python train.py --crop_scale_min=0.7 --cutout=0.4 --residual_init="none" --batch_size=64
Rows from block 20 of the image encoder of a small model that answers yes/no questions on an image's attributes, named by matrix and row number. Each number is 128 + 24 x the weight over its row's rms, rounded and kept within 0 to 255. All counts start at 0. Numbers have three digits each.
After each channel's rows are labels from the 100 images, of 14976, where the channel reaches its highest value: "top examples" is what is common among them. Only what is clearly more common there than usual is listed. The data: telescope images of galaxies (Galaxy Zoo DECaLS).
# conv1: bottleneck pointwise conv (encoder.blocks.21.conv1.weight, 64x256x1x1), inputs 128-255

conv1.25:147109135130154144090154114120137147073108132086147136080149117149167116143186160133146135168161133148147109127159155160171181153128134138070136064148159139169133106165148127123160101111143155069149146096097091068153166136155089154131157143109143109147101136120153091120132129125140124143151142097142131137119125153133154122144092139127133130123143147057161160107143142145122138154148
top examples: roundness: cigar-shaped; edge-on disk: yes

conv1.0:079142097127128110119090060133132123158097148110181096107145113145127170114124127100128118113094122142160105100163082160138165160152106136133115133141103136187118148101180158162125116132093134090128135067094065082124120100141123120108101097129102092114102110099117135132132108143120102144103168093130139145085121128094125136117136117159132128096132120131189226120159171161139144108100
top examples: roundness: in between

conv1.51:096155117101107100142097079108168102161125107123109138137108167124140132115110126083093107115136078134150125115092097120116102132094091103147126129143094104125138154107136165175114141123120128088109119084132098067111071109112105122113070076125102153093120129115076130114126095115108114138118116128140135122075125103094131120077077145176101146107140161118157151150157173145132129125085
top examples: roundness: in between

conv1.48:116129189175203129153140154169110179115130133174121138124119109160088126173139127094115170099120091181109174139135148092125119105083120122152125124166112143135144101127135141095104147153111136124122131131103141132128161140138134154141122121148130197129122151109121173171108139174114143175117180157117158188144133115135121109165156116090186162134130144126092127150177117133154120088111
top examples: roundness: round

conv1.56:097103115067091125150076093170120065131132140165100133160104129086133131103138137141125092139129116072141133116094092142109104106113135141141112143094124150084108117111116119121131153118139122200120123111144130167122090115118136140152155111128123109097163110144094121159118092120102106119139113109161095100173123149103099157103137127141145084126129134170114099136085121121120123119131
top examples: roundness: cigar-shaped

conv1.36:129112122080096123165119116137142085087127134148092128108127113085142098116136138135106121157141123087118121118084141141129117157135153127097148110087201122112083110116107110075146106098194100178108093134161139196082135138100177140150143149117116133110189123191133108099154098127140094120204099139112111113222118117121167162176129147115112095113143118132092079122096122114098136160176
top examples: roundness: in between

conv1.7:108136096100160138097137085126147111099087123076125088119127122086152118103177132105130041124160125108123087105147136177203190176125124128104102065129139162165094095152133113109154100127122132072172159083099071074144147130176077128127148154115138092147092125122164152143142118144134115108147133086169116134095121155129132103158078131137148100108138134054189137134134160150118148159166
top examples: roundness: cigar-shaped

conv1.12:087077189149174125082134130150080149094104139080131096159081114125130146123130089116121146113157160109153122077120116121118090127166138126140058135098135129069129110129091111118127143127130077078127139182107178087149152118129112140132155147109134221145117149151140155161132160135141165152127095190133098148098138132150123106183136104114142183130133130131133114137115128159137133133163
top examples: roundness: round

conv1.55:162177098193109126104116151128166178140134125125105143134092183182127123145075098112098149126116124173118087159146170123121115108132087118148163112123073116093134147137126155125093097143140132087135148169125129100134095114090107145136044102139145124153128142116135141134134139153163144143111111130135186159091140099151125159147128138120146112132149146147117129151159144117137125140092
top examples: roundness: round

conv1.29:130094125103144129099136108114113123098116140107146125120139087104152099105141144141120091112123149116145130125152122152152169150147141140101085078128123116141119117129129062110126071092085126070155140124099118083137142117161085093132134150094141093136057132075155062109108120115135112093140144100122113117077126148126136142134112121123123101143098127060139144113127115111095128144149
top examples: roundness: cigar-shaped; edge-on disk: yes

conv1.27:092148176136168100111138115136143135127087133078121070130089125117139125146103113098117125140146144130145138095113126119110079131135139132156114104129087159098144111122096158130076151132131120098120153170126162112139139144110148162146102086126130210145130161158135166165136145152125145192123111174129135191101139107161118104166128127129137186141155163109137099145173140134158123113117
top examples: roundness: round

conv1.38:149129094124081129117121143141136134126155161128089175128080141131110153100089096066095107080107094133080082144092141085071101081121105113143146159129132118089127150122081116090146112132134113110109127111157122117118086133097158125116071125126137129101135143137121108085120122123156125102148106133121124125124135101136125163109126123122094119138129134153055100117120116073111139141131
top examples: roundness: in between

conv1.37:141105113090101120167135116129138093073116145130080114120106107104169120113156140122103107147163113084115121117093150140135124146126144116095138109092219149103080086117082113063141105108168096191107097129169123171091151129101171143148167166121124133107181129184120102117159089124140103134204106129123091092223131134122157140147095153112117117118137110132092067125115113107107138161193
top examples: roundness: in between

conv1.4:126095123111155147070151126128150127070104130080152123088145116124173110120191163126122115164154125137141113119158144163172189172130121131083125069152161152179115108152161126125142087080133158062151157112101093081155148131169077143125155149111153088152104124130147098127142109112163106149146148096141119131084142157119158131160094135140138130097150140068177164130147163155117147147154
top examples: roundness: cigar-shaped

conv1.41:181168126176089125092113150136151191160145134111124140122106146175118151148105102086114153119121116221123109177155180132116092116115087123136175106161089128118151187149122196133106112133163151092128161141116134126153098120113115151153067083137152131155127137123140129117128145145176142157107149130152203188091136112151139151138154153115145133144153171136143137131186156128131142131101
top examples: roundness: round

conv1.2:116114180116173125119168135149107121115104117106116089154105106106124142107124118123114128146155188103189150071099123133096081095165156145146060117108112134085141109116101137122099140140124095099124144187104186106131154123125093145150138166111121194152131164156141156157142152123139157140145108192185108142105126147138128117144132093121125193131163152083114087118119119154157121125177
top examples: roundness: round

conv1.13:120105123107154142079151109134161116072078127070150111107138110111176102135179145126116095141175125114129119105163130168172188180137146127081113075135164142171111118140162118126141086099126152062152156119098108088149154105158082151137135142103143112138076117127156119144127113132157125125145149109141125142087133147140142126157096142115152128115145148052184153116152160155127134144156
top examples: roundness: cigar-shaped

conv1.23:144093131124152148082157139130131136038118125089145130085151100154152108141167166119131140159162132144141115129159132150156169149137128128087141044149151134154127103136145112115136089106127149065137142108117102084132156123150068113131152137077143116128096147113132083114127122094161121132139136121121138133102141146127145142149118153107128123109138138051144150121142134139134131144153
top examples: roundness: cigar-shaped; edge-on disk: yes

conv1.50:171093178123158157088175148157130123108164129079134139154133101107151133123163125153153158140178197134147157153106139142126132137177174138145122143097169145119147093129115112128134145141091097081139133210105187098135177151143095138159198177120099152108114171142131128145152124138175121101137114160115067098133134166121123157135090129113131156152130128103117115124085105158106152159177
top examples: roundness: round

conv1.40:106109098089106135137110097158126075123113162159097145147114136100155123099137141165142116158145130056142135121098110161116117100134134129116116144094142159097119108131133122134156136120148105197121101122166128182121123146137138157160146099114101101082173115186103107163140090124104111119148127090156100098201129147121088138102136134123158084111120103169113080143096105136083104138120
top examples: roundness: in between

conv1.46:137152143164120111096105142137154185135105133112098119112096139179112132151075102074109149123127113194120116156131163119107062102121092121131146110128075135090149129114108174099095125132132124075104147136117135115144106120084119172154062102125119173129134135132102131130137132142149129177107127146118165195075115092157140147123124122106163149143166148135121080142198131129152127132111
top examples: roundness: round

conv1.30:126161160176121123072111140132147178145106135091102120116106138173120145155087095080110151125126110188138131137141152131127095106141094112159145107118074133118152139128098161110094122131142123090111146153110137081143090121084114157152032066135125189124133150132123156139127141139141143163101131164117179188081131089131136139130138141120158148144167148106141108132191154110148134132101
top examples: roundness: round

conv1.52:110119125139149148111144145141152130072102096106124118122137136131138109141148145096126122107092069116082118143109116104129115109052097113133119121140106127091111116110102106109092129113110148090107100098119113079110114151125128100124142138104133148127092122106116112128106157101132159129113120141117155150110154114153148123104144160100112105097104150110130070144125129084160078136139
top examples: shape: featured or disk; edge-on disk: no; spiral arms: yes

conv1.31:115106120087129125170122128145120071087135121157130154117139126091141092114102130143091114165117120081113114132104128128115103131140139117093144125099181132122108099105115114079136089108178102205106105129152149213094158131100197126137135143132106129082204124198121116084142096130128111132178138131110111116255125124112150160160136166093115090125128089151099089126114106104084135159155
top examples: roundness: in between

conv1.33:137155165193141134094113165136150209101102129097118128113106159187111129145092111097105159130131138212118115151143180138140106118133116123133161111126074134114146137131106165125077129151135131071125151147107137091147112121103139145135067087128136171143124133122132143136134148138153154176118114144125170183100140109130113147155153143088155158138156156120153109152198144129158126149098
top examples: roundness: round

conv1.5:106156077089093063109123071130138081157152139106119138124108137107139156095079112117130090104092089106134123132112085114081071104095122117144112143103081160105114159075122144161105124136094069119089134075125083099117067130112133163109071083123109098127137131102118140157100134137114139145100144112138118119091126063140132129110091129174156107114148109153106117132131129148131110104104
top examples: roundness: cigar-shaped

conv1.1:127116137076145116144111095136136076098120127138093108144111134099152094124147138129121119166152132058141154111084133133141122148137160135103138096084194145084089088112080106090129138107177080170126091155161167162103178123112148131125170138114140144114169124194115122139142094134124099119191077156129100094187128126118124142166103123112123132115148115124106039115097116132094115154160
top examples: roundness: in between

conv1.19:131063121127126101094129110099063125103122126127123139131116069121100122105084123151132134095097118140111108108094095114088094092112110125134103115097088144119159117134138109112124107070115119116108114124127116127124109116104135088120101131052100113117091140081102079087111139059136129095044124084116108099083123123137116124126153132135130079120071114121106106123107067087130097117107
top examples: shape: featured or disk; edge-on disk: no; spiral arms: yes

conv1.21:165153128196108130110104161134175201139160129143150149123115158187099116154079093110108155133115108234099116189167169145102100101125110132134179141154092137100136169130143158121103106149148152094115172136119141105153112138106141144151056098128141128136125140129126138123126143125171144157118179143129183192110125102139146165165154141098149116136138171136128126149180154110143132140097
top examples: roundness: round

conv1.11:148107099106135126071158111106134114085116102075110125091114098094143122146169134058136119125150062111091087135138150127155141152076093089087152098144162078145096095139103101068139070102126138096130151101133121095132117130144125120143133151133124107135132136137132114113099141123156138124147106096122121134147145125145127134156097128099093101121151144076115080131135101101128126154146
top examples: roundness: cigar-shaped; edge-on disk: yes

conv1.57:098110108104106138174103150133145112095109128179115140108154145105126076123146172150122119176142121068106127125126125154120112094117125148124142118150118132128168104159153121094144098113168153221132104100160098220109120123125182124121135072105126114117200120198129098094150125103110133134155116098145110097239130159134128161111159111111100087126113144170123093110118121092131096127104
top examples: roundness: in between

conv1.53:126103072109102118171109139107124122094140133169094125090095117131125106104094115134115116151109126125134096111101135136117096111142115105102133093100143120100137130123094130090106084090173090170100116134145096158080093110043138131098068115105120077117167125152104079094148131090104132114141116091098122097159120077129127157142139136134127077127135116127089095131127112094110126120096
top examples: roundness: in between

conv1.15:131112118081105130148122094124149085090122141134097123112115109080158122118155124120095102159147116086120144107096165134139129162133150125097150114089222146109090096108082106070135125117194098175119106132166129160102153119111158151134139161134130124109183112186129118135142078138137088130216093132126093091207119123118133149146094141135128103111151120136102061128101112125080128171203
top examples: roundness: in between

conv1.35:140101094094113129149117109149123100073127143146116144109142120077128104095119140138077093170112122074133115124096131137113117098120156143105136107091162169112113105140124115094165124107168105197105104121167112213107149126105176155150152124128122099096216110209125122134147098117131100159174093113139089114224130149130123149122123154114133074127123138166116069114099089119093113153155
top examples: roundness: in between

conv1.60:142147099126098099136105128146132133132143169147083143106079139152103161123100122096100140128108098145125114150087145098050047057120104101130169130112096165103150179132099184124118124133145131155082139103146110155133070126089147170136060113134146120144153126142122137153126132147148135164104111130104175144126144073130130146106134165147171103157150129154095102127162126129133157115122
top examples: roundness: round

conv1.63:128085125125138125119127140115063126067140127125121116143120113098118133103105133134122116108125120112092087114099096110042066039133088111113111123109130145131165131162139112070139096072121130123113129126126122129109115113113124091124126129066120085126104124107136078079124114064132099101112129080098111098113111144112126136133145115136119096122097136110094108126123092056142122133119
top examples: roundness: cigar-shaped; edge-on disk: yes

conv1.8:097157074119116096094109065132139106151080155084184084089142132144142170088118127098125096107119112136158090094164094157149165142147122132132116117126135159174124154110170163158133118121109148063133136076082059074151111107131099156118107113146119068133110107101116127141135116133117123133098153079134122143043120129122127126128099127163157106108141124123223218123142186175138138123136
top examples: roundness: in between

conv1.47:097073153139149110093117147133042138118116155107094121140085096132106152131109076130148134098133156137156112110076096094054080055156114123140109137084112142089150113141099132093130116108121094098102118145106138102134132098102116152146101106090111165128124136133116144141129131124101111158065103144099124118078112143118090117131146092126161174129136111124100107140140075120139128105090
top examples: roundness: round

conv1.6:112091107111119110113121140104076124071125119129120116140128103121112119114085136155114105114115144102135092099107097120072089080140111138110084105118129122135167139145145111064122088078116125119115133144132128113129108109118114090131116126080125085127098126106134072079133109078110106095117107076103106093110108135117129138128144114139109094137107135103114118117117096070120139121102
top examples: spiral arms: yes

conv1.59:104175107112133083108104075100167108143078105082142090139108167118161137113150107091127095102159093103141091089122130169182159176130104111118102099106139142126109128092143155152112123148121112078130129061131060056120094139120087132109081095135097105086081142102095136135119116147100105134120127100146116131078134100106102111115096143148133130085149108116202150139149177148120123144101
top examples: roundness: cigar-shaped

conv1.44:100133187128169098105147123161129133118092128088129061137119132120157142136127122119131139141154147139160155080107134141115112133141145137164120103100125136088153099134115150128123142123146121106135142177118189118140161139120117170149133129121132213156138155160146167154140141148133145178151122212151161191110151136157126066147115134114141188127162147104160119132154133141133134125178
top examples: roundness: round

conv1.34:102154141135119077094108088105143148177111128070142102098115135143128189129137130085145138107145115156169111116135098135150154153128107117138129123114120136144133189104159199169133122148128115060118122087089096066112093146106112155112062087129102149096121142132074131130144121132116132170105116132152167167063144099123140144096104136178140158114166136110205180101183181164148145121118
top examples: roundness: in between

conv1.58:164173173181143123081113143130151197152118144085120120112118143158138148147132117081125140127132113218132140141149161121135115122125102129154142107141100135133153151134129176141106126146131138071133154142121134097158106129124108155137064097128142175146114144134144165136140133138162133165132143155152189213081121110148145149140154128140149164136167161113136122133185141124159117135107
top examples: roundness: round

conv1.43:169169133161143141146103173140165163155184127153143204108126134163115100130083095116106130133079112159105096221128169114101110120120133141122196129114102116124137151113141145129095089130125113139119128153137141146102138124112162117118111118128110104105137121132113124107156145128174130114107153141119152145146136102134147189143179143128145086137132136130076127164155131107132136124106
top examples: roundness: round

conv1.42:131121099086142133138134105139146088096103134100086106109105139087161131115179139092140100146187096077106114100100174147163145188131134104090140097070240147109091088132083101076153132116174081155150124126144119142122156120141126139125158175122135133093159125174144117120141097145145103146191078128150089098191130133135125115163057148111130124116152134100128051140114118099114131161192
top examples: roundness: in between

conv1.54:117112199129178125108126133145107145120104131097113097175121109104132125128132122121126152136147169111144164078099128127131119132153150148145082122093155138078138101125106141121145141136136105108158126197122255140130181144143133157157155148124150255142137141158138149153137119147162139165129095226134129150126129133128108124154119131106131204130143124117142109135140128150134136147167
top examples: roundness: round

conv1.49:121179120079128103132106078132164072155123135114108083150099155099156134117154154092147100129165085082124134087090117129148110157101108108147112112126146154112125135124134128147114157136140138146127114100137124136091090135111105144105122102142134123136137110161122142159146117145097128114157066132151103108145110118108119103102058122166119118106154140110155079142103136137144105143140
top examples: roundness: cigar-shaped

conv1.24:142090122102152140087144105108114131080100130105142140110134081091154115105143130135122083114144138112125120127152145165168167158126141133085119070135149122141110102139142055119134080102077127064146139116103121096142138113154110121138146154101137113150081120113155094105126122103150122103142129112139115132105132162129142139151109135106123107113130147060139153113116120120127135153148
top examples: roundness: cigar-shaped

conv1.26:145091170121142133145137139154112124089130108153113132180102106112134126119114136167169154130140220100176169103099128147140132110184190142125079119102159136082142087140096110122160141120134084153162130237122231154132188129125125131147174131099147183117144120179122134136138121121160129111143088153133116108163139152133102155135133126102116159142118099104120099084111111143088121149145
top examples: roundness: round

conv1.45:143087090132100088123114129128075146102155160122091161143083097090112156095095080130125097102098144104110082117087112102023038070148104088126137153086140128070162144146079098059144103093147097135091111142137118141106093117093151136121096126127102095104150131125102084085121124119134104104121098090096110096134118113126112145122145108156118119138112107154056112110105067058121144127117
top examples: roundness: cigar-shaped

conv1.18:132142087120140113084132095121144117099089123067145090101129129095179087095153131120103068119154119107134092097161137154176173158132144115083087061139161155157104114128143118144127103102139136062152157100089098069147143117158088124146144146110142086150070136092150111138118125136142113106142135070137117131085143144139136132147097136123144108093129144075183154130136146154131137160158
top examples: roundness: cigar-shaped

conv1.62:099104118096122124138107116157131084116143124132110113155124140123132091115137150164145148159147138052151131087092099152121119100144156154123091120091129152104142106154124113133137149113108101175136080156137134158093133144131125138138149094098098126098177119169093114152148099106095106106142096117150082091154139169130106120099099139122143117096105092131130051131090109120090098129142
top examples: roundness: cigar-shaped