A small model that answers yes/no questions on an image's attributes, trained from scratch.
Data: 22083 training examples, 18.3 epochs.
Rows from block 6 of the fusion encoder, named by matrix and row number. Rows with one number belong to one neuron. Each number is 500 + 50 x the weight over its row's rms, rounded and kept within 0 to 999. All counts start at 0. Numbers have three digits each. After the name is the row's rms in percent of the matrix's.
# fc1: MLP up (fusion_encoder.blocks.6.mlp.fc1.weight, 1024x256), inputs 0-127
# fc2: MLP down (fusion_encoder.blocks.6.mlp.fc2.weight, 256x1024, transposed), outputs 0-127
fc1.498 088:481447550526476428551453582441510426575479506594470464467453515499573467503528466431523478518457565389643478528438567455588477520461503513501478506491436487538564490512542516509484459480577496453549492520466510550551471425541452482522557593470575485462508510529447610537467445523455501416500458542482492439440569486522537498500500420509530448447500520446426352595549509423602539593536
fc2.498 093:575414526476559456502479574422487420554483557566473472510443531448547408505514479398523427548505598399558405509379534511518498463490538494515401492486580536483520514477506534518477409411530496455514451506540530582509474496473442502493522543424532502540539543535491611483492443508498469434517441542480485426517592495579523460508518378550551505474473460441493431571483474480567489598512
fc1.499 092:463454575533496440485492491403439428595520562583438536487489502543554470521540507442553474497546575415472518502380590454568541549500516517534483514488456559484576469479484548511512453490587450406462541511501449603510485546566561467506532542477530456525457547385459667499545476497551534425478514538495477494445506564536481481494482455513448449511478479514460364545522488477551477591528
fc2.499 082:536492545559489433519564587462457382552522546489419420486445462507582413478455522404553429521500600389562471488493533433575506515452507512566486569526535442549503561458539517458480450496565510436490470478537519555516521485571426451484527537512552521494533467490460610472585439478549484392514436479473461479394487534561459476521524481559520431405510438439513411527566501423558500605476
fc1.500 096:567521581524508407481496547430526407552440558578541507519513527541588422552535425473526474514482580433514518523408651548518494516505520481494432533460431520581540481447464518531496465481647447492510492530454472586544480486472501482498526590474642500525517551508535594464495481548487502501490505542500529478481497532505477470436510459526528503539454516450382363512484524444512518582536
fc2.500 073:553482518574538433547592586519454420557499495493406447425447511525589516584494534401515422525472522406531444503520519427567473470430440458592552511511476391443502614445463575509469490471482520461465496552522553497505520511513448460442533581476492506496481470485510632491563426476591443343516492494550490476422521551607474455524555452493477471365497505402476503496529567454565499577495
fc1.501 095:541403548430534491531445577442561411559483530529517511550479520560555472508522504455532474563542627482529484471419596480541569489474532437556460520409505559515513505491537548451489433454683542503488448494512463555492439542490479453471587605435569466513501546531419538488497445460544468503489556593495547452477530478549486445504550430552573438507488453486493414535542566450538495644521
fc2.501 114:536460569538526439497500605449468415567503510493505501477490512503597451533509509418521389528489570405600403514440546481601482493372481499544515539488479455499526564441508515502498444464515548467490469533561539579486502509551471449487556547472526491510533486466429616513541443490548454358496423533494503486437535558562477458521496434513579439431489466434484448534525559447622494583496
fc1.502 096:486507583463475482479514532423554558481490586600543495485461464532511477506514413527533493533573537468558533483448661464519548563547553460444406518413430513541543502483559503515405455501603465534501435504453514501572518504512518504504485556503638446502492526457492517453382476482474596577557548483571517500545486488434546515456534495461523491481497545430393414537473553552500523559521
fc2.502 114:555479560586545449517530618509425446577498512553469443459532495516589510525524544453521444548482539375588408531513530452618489449445487525560508530517513428478491615453445527518510465438505518423449528532512557517481499511502455498468565580490504502490535456490483603508547503504590478390488459574527470491384547582592483442466529436563530427457504502452495474482524520459641502575500
fc1.503 131:517489538517552486582521521431541480518526516496525408531461403460520430568405508471451517504387559506455541494452560457519438575555533430461433549466480379522458518485444437481476466455541615528533440426511481578525529495567425515550545553520570544437529418539516474463477436490448516533399495493388508403542515504492432499566437487507530479524593513488463390560590552443501478545423
fc2.503 095:531523546582612491578602605419479472550584568540480480491465469482542433501461559431434496583445585450562486555416587442537453477479475453439485525510482415505464556530541468482527458433495535471485463447488585600507555415562505521503534515493521551436529435496464620460547438527498437439469517536459497454474572524510423542531505528506499436434554513411479429523520488462549460627446
fc1.504 092:522494602504516383484426533411489471543508521642485602486495518531595475525541442402556479498539613437556535526426666555561579501474474512498474538473478523519499467474526490477506354490627456468518545540504441580536534514510500465536481568463531490555526499448495603542469499518536507508486520518472414470465557536482495528479463457480512518472479513474483361539441513525538483596522
fc2.504 086:494443538523588410524548620468481474567536532582504508445464498451513439466508583387515383494493569487553424548435571495504497460466527508526445478500567463477484508437519584561441457442544505424496524503556507563464544476493478509490539529394500533508459495485497557511477450523518495401513461471496446479543589483591512497512426385554454523484490482475470433521487408463557428592478
fc1.505 095:559527601511435426482472587408503456590486534576441564525468533553583458469502451406569468486498593476583492507411635501573495480523538514499455506430444525531509423480536470503469459424723478416513549498477498582499503452524544481502488532475544434509523516514468556509509472547508516478522544519527486460477494557532507463491476464521530508538501519488455341616493503502500479557540
fc2.505 092:556470504555491438504540567522441429540495496505430484490518473505619472502513542434549418563487542433555419500544494456565453437411467489540506514473468402485481554433524571480543491465513527510475481510529584477433564565539446403427570502486466522471532444506526633521528437470579424336511428465508546525407521588570473466510551447486528464415481534390460498427564489478543523566500
fc1.506 090:532521576550452368523435602376525455521493544548488573497505546536606516507502460462535506511525620399524504534410609532577499518523554458539436497480464525476522425460469465513470441521643468476501471470484434585507477489508497495482530609480531479480510524443473575532460457529510470506551515544538526500476506533499525402463485490494501468471481517507439438572494521507531515642519
fc2.506 113:569421523525551426521535573513479395540491558501449420506490495512628445507508505417576451556474573397602465476508543457570482481410463505554505546485504435508522570475508528468498474475544529468499457524519572505489504526537449435440559549502514518496567425513470628515531426468595448378510421526492518520446494534563488448513559469494548463418503502392500468480497578443590522605500
fc1.507 177:501426603460476515502580491516545515459572513625528457463456451552533512559497548499461484621471496449586499524506489450522461529472475413470442532403458453508454520462457509581423376480502537560537395465514545480525527521535424563534572502471545547468466474500541525422444359573507569401417511475470565417512564488510445499524504402514567477525547559412435503503556541468495504471428
fc2.507 186:570574416552544573453457447540558466471455483437438411561537553455490521389534439519578531433552517527418584410517511430442541512557502489459477543558542543542524463575568472412524585523573507540482466505431470485556437459492452410443472495595518444532563538526527465511551555413483509598586471554541496563477456452476512466525559648462516491471445497573477507488461564519476566482544
fc1.508 085:511487587481557477594490571420480457545470513573479500502477506508543471486503453402535429555426566476568483502388551501549417502472497545511496504442482475483541557434485567495483390452576559484515587493485453616502510491530475475567605543498494536544558471478528607497505451543518481445563555515429471393504559528532488489519505440571480550536493495393468420602509510431581527633510
fc2.508 063:491522537515537499519508575477579525494473500533504489477424480452525501536514472458452453538480580527507404515483516545610458487496515473594422521388502484392499549383410523597414477482516505587497435542505457572452472518455510529517539545355553564556503516549519562470447479523483470439481546437544546455524574543522563476530512426551524401482520433460514452491519506455539381668496
fc1.509 226:494376503440520412541390551502430526523469504667537463561575514570504502516586439490504453592470496475637525526491497424525476475433526482502565494508476489534516541557528470501547473483504528430505472548513580497534509465480456519567503489526522530511480489393416513540531437534556499425478444591477494420434536547481531491459465487441468522499534590476451484577478448468564551510476
fc2.509 239:396487459492497542566535436474447543409550472506544519506548448531499498493470539481493531556438609545550519420494544504485414517451464439464574460523514421546465527555490458511580525588541527582544530477528528575469543492471583410511497415528419579470465438501483473469523520428478429511468437437466526497523507478476462557552470517420540514516553555474604477517509509498493480622442
fc1.510 116:540481604556488457549525591371524444566513555540475491492432467430512412493476517383471527531480607486479495521439642445532478560480545491455441590470487501550525490488531480533479445507584500498521468474517544545522549477550395494542475530459562523457493484543506574492478436492454496497501494523439499467458532471519459559511513475466513396527508521500406412609539498477516591574493
fc2.510 091:528439554502431449569504489421404443548507442520441415526560454488550465454497487444481413499444609469522481538417562430540417475510507572506511459513537451526487548475497509509565469511549545484484520460493514556445552583520418423541531551561542562481526430466493605530538567524530452454471400627492477437368556522583465494496536504540510480487545468456530418502577482456613546578464
fc1.511 080:502411595473428473447499587478562428541479505572511496467499567563527434489528507450577453535570502450639419497413567467508515534490554527518493543445492515482512472488495585533462407462579541440508522484555495552532479441522491516517546528477529492518525549452464583512502476500491508463467522587512451485427566514546514467512474410482517527457514496438488359601544519482545505593515
fc2.511 072:574368592435559423498471540517518325511477626535431509473435500518538388451523476337521463558470496434583468497482498499585500572435488463482513507427519518545546573437575533515503433512539532472597508417575534527535458479576494450538498552495583500510542495476456628483432498510423512411550427541445519474504519499547487499552529420537618525536499492408453460514514536429555484514495
fc1.512 097:514424617438494420517480549448514454532485521620471499495470511536522475491552481447519435549544570414529474456398572456521479512451496455466474523409483525534575513487537541527435382534552523483587495483494491544499477522472407487557521543509550492522469498468477554542424482553510551476510448540500477405493609485532545434502517429478537501489463494446429410571572507407558557543490
fc2.512 086:474471510573507434463510621433537554498503522586567513368469528515526484592543527464460461565531571478556355581452561525550534499445487467573434479435444535436505617387464540641398479459495471392497489565463532572497510522441484565518518561410505512511367558461504512485426429561491534388469584485525503508524542524510547489507461415514475496497469508377452459506478469501540465571473
fc1.513 101:518478528455542442493415556447513459611489480563462604488485531512623457503511477387539462473505582431555437490426601557611482523479489534521488477444420509456557501424531512508525429461544522399527511522519429528476481505510560466507486603448522457574475529471432610525539530523513498383549585523513386544502534552511535463474438406532451475554453458546504420462471534477600446591518
fc2.513 125:535463515555569448500550596501492410535508501479432424487473488489588450528488555398523470540499552434565419478481521439578496500422434489552516541455500454470507644419459561503495482491499563456508465529558529540486511477538422425448625595494537495482528463492512647497500455459557461390463469516471513518430516527592429471572513443511545466455504468406449485463571572399591482610477
fc1.514 089:576492565497488435489438581391540479524481527587486522468472523529565477487516467436557488540501594400536497503420646519538513564578512507441447572460449499542526440445512494498467460506647483467530432500507477561514494469496470483512504631442570453509509545476469555472518471493514539489530526571557494508472521545562512513492534472490509530541485451472442337581493488460538491565497
fc2.514 074:562455554545542419560508592494494481588479522551478484412450473507610500584524535426494433501471529442567428550480519487578445497432450516612488503505450404466531586421456603533483443473490485447451484616514547475441512532518452500498559566429506554513477474474471590533477455508577419382496495501492482477488564575578539485539552383531494503415491494428457479492515523455572493586510
fc1.515 093:511512584472473403453479611419497514563482578559467511503501521534594468471533497437576475511520628457573408504424648499577541481464479482490446495411466513537528494473534508513490477482624450459508517516472495569515498492464491486516528535435574492553546497442468607501504478449505531387533489508482452476477532563551502502461513477531495466505460483480411358549508478488576493585550
fc2.515 103:582458534526518424503542617492398399561497552493476426489505503500599443476507467465536423554481548402569427481518514434559476459447492502533483560536533427500500575513518577487512478446531527482483465505510593509504500493544446419467551554486536507494562465477460649522561447449572444382514404536487551536404498560580469463500554448550555466437474524454463491464549523455577542591502
fc1.516 096:511504581481489475496504543400614484493494571590517477473436512524564421501497414504545532554507608501570537495467611465532552528504518465521362555447392518522531499525561515460426438495651427527504474486445561542576491516500510506496441584492599448479446562471462498459437475490475539504537541459547534465560499503477554514478515531483521545499495528470399425562458561545507476517505
fc2.516 119:537468565572511449523520573481508455560504521569476522463492481557631508549497536418522435540484547415597477535481578471600474470403448521576523538460457442468524617403472504519454462480538487429468487562488485530491520517533492481495565604484501510492531464496454607523507481554602487381507492511507508479429541595572484469538511451552529413423512504419489467511503573452610502590491
fc1.517 085:585464557488465420514421531418513513527484548649495534562489416558565421468541448421552482522498535401575445556391611468507543537501557530477469476513467536501535415526578475452438397427580428435532559462512490577520492493505565515493473564489529515518526523433477581498568484542535508466547471511486436469465529561516553498431499465481516498469518457459430390566483461450638499538502
fc2.517 073:593425541543580380516481577453524482549490593554522504522438489466572422504498526421457427512467568416546492540495518467539491518443558529523409527465535516511522522454582517512457448441502453385533426513488520515511520474498425498555535598506535569526509559507490565529556458532486541423472461568462418440486569518506513494472524426541491455474503545501427469526508473516560479581489
fc1.518 090:498482539490432400543474560460544424519468511630492496469450491491579470484500490438540480494479537464525447523453628456581462485473502520495475551458448519516563489416528552528495409515613494432530462561508532567456450492508503528529527563437600472575493487495495629525442486516521486404513519524499510477506582551520505528526495451463514467473482511455407343546556515419599548630483
fc2.518 085:548436512486563442526503623396491466558516521578535457483463524413522451475495483422499405536489600406581375499352564532509480489489568468541441532495536513470522558479506545555510430419531490442487433536527538632532497441474409460525506568409574491500459496508460569462498425472507490422494470520489470443540550477536532493515460393529529522501498457484477429520464514483535482641490
fc1.519 095:498463586501440427499495557458522451576491526574495501533485487550565458535515430498558466511519626423540469553419633527548564503530531485479443559501447489550524466426504509481456422476672464449483476509504484578506463518521453414493532577516623483545512534501495550522475487481502523515510516531557454449452580526518532489479553475510503490539493525461403375556480564469513509595505
fc2.519 110:576460537548565463548554580487502390511495544498419435472443488498613466566502538404505437551482549413573428484501509434543453472428480490540460582473485435498494564442466558480459443457527540483471456528502586524499498507521405435472569571495523523479536462494524643492537414459565453365509448490524508486444528554587483457525563438535537423415508485397484467510511541482552496600492
fc1.520 088:513454589474525436492456573427507490563454555596518518473479501511572450534531465425537464544489548446500505497415607487555542528461508527447489547433432592546521488448588577466475397506534475493551502557520492548488492548502435492569543543476582493567476538486469618524487469511473522440527470576503509452488603528530509472491488453504560501479537523385430324558523545409555577579516
fc2.520 091:546409547467530450510515579394476471542512553587499455495463516468562419498487469424495406560479607429609397479420535453510490487473549491493463542464529506545512511469556535511476448425564528463551451502519576568532530484489421473516548565418598517549537533471505556510497440488453507425492453519494475450452568498574514473513521415535549501451533513423457392541548450467551498638514
fc1.521 092:564526572509451433495478566422513418573477594500467480498403494516566480492510454417593457517497582453493437518341618509513523502541491479482465464479513507471540476464509579533497436440624548443533524456505448600459456440516434428498497528455570476495487476461469667452516463503499531452478527487503516478477519532559530441516532435537500442464487441452469376581520549454543503592563
fc2.521 087:562453525513534406490519611490442406589511539493478511505540522564600491473488504443532435571482528433588440489468552486594489482402430505545531568453506476494494589470481532487494497463562532478464472473521568554482530509550497436465571561469523496480551469438433627524537439451600489376510442488520570537468497551571467471506531451523497436457530498449490435490529512487602453549487
fc1.522 093:561534571463505480547460520389540449535493489677471489492477477511501467524504499439536451527451598459547440530391559468594463502434468474494457501472444496496494544396499509523459386478586552487552503515506521600488573510508436538507539566453536564518521466472436580469433534540468514474477456533470506385483569460548471525524472422480540508500507505418434407595561455415600493565452
fc2.522 091:533482527578496422457528616441554466535482567562502537386449554477528472565512524442486463516527538436521425571439565471514542488453527514548434537463444565462504568403476525589392475462465494433487485529479543549519477514486416519490518528444534476535459558513497544508455389581515522447488527512527491497496597533560511485536510427511502479456483515381426486492501556520517508610513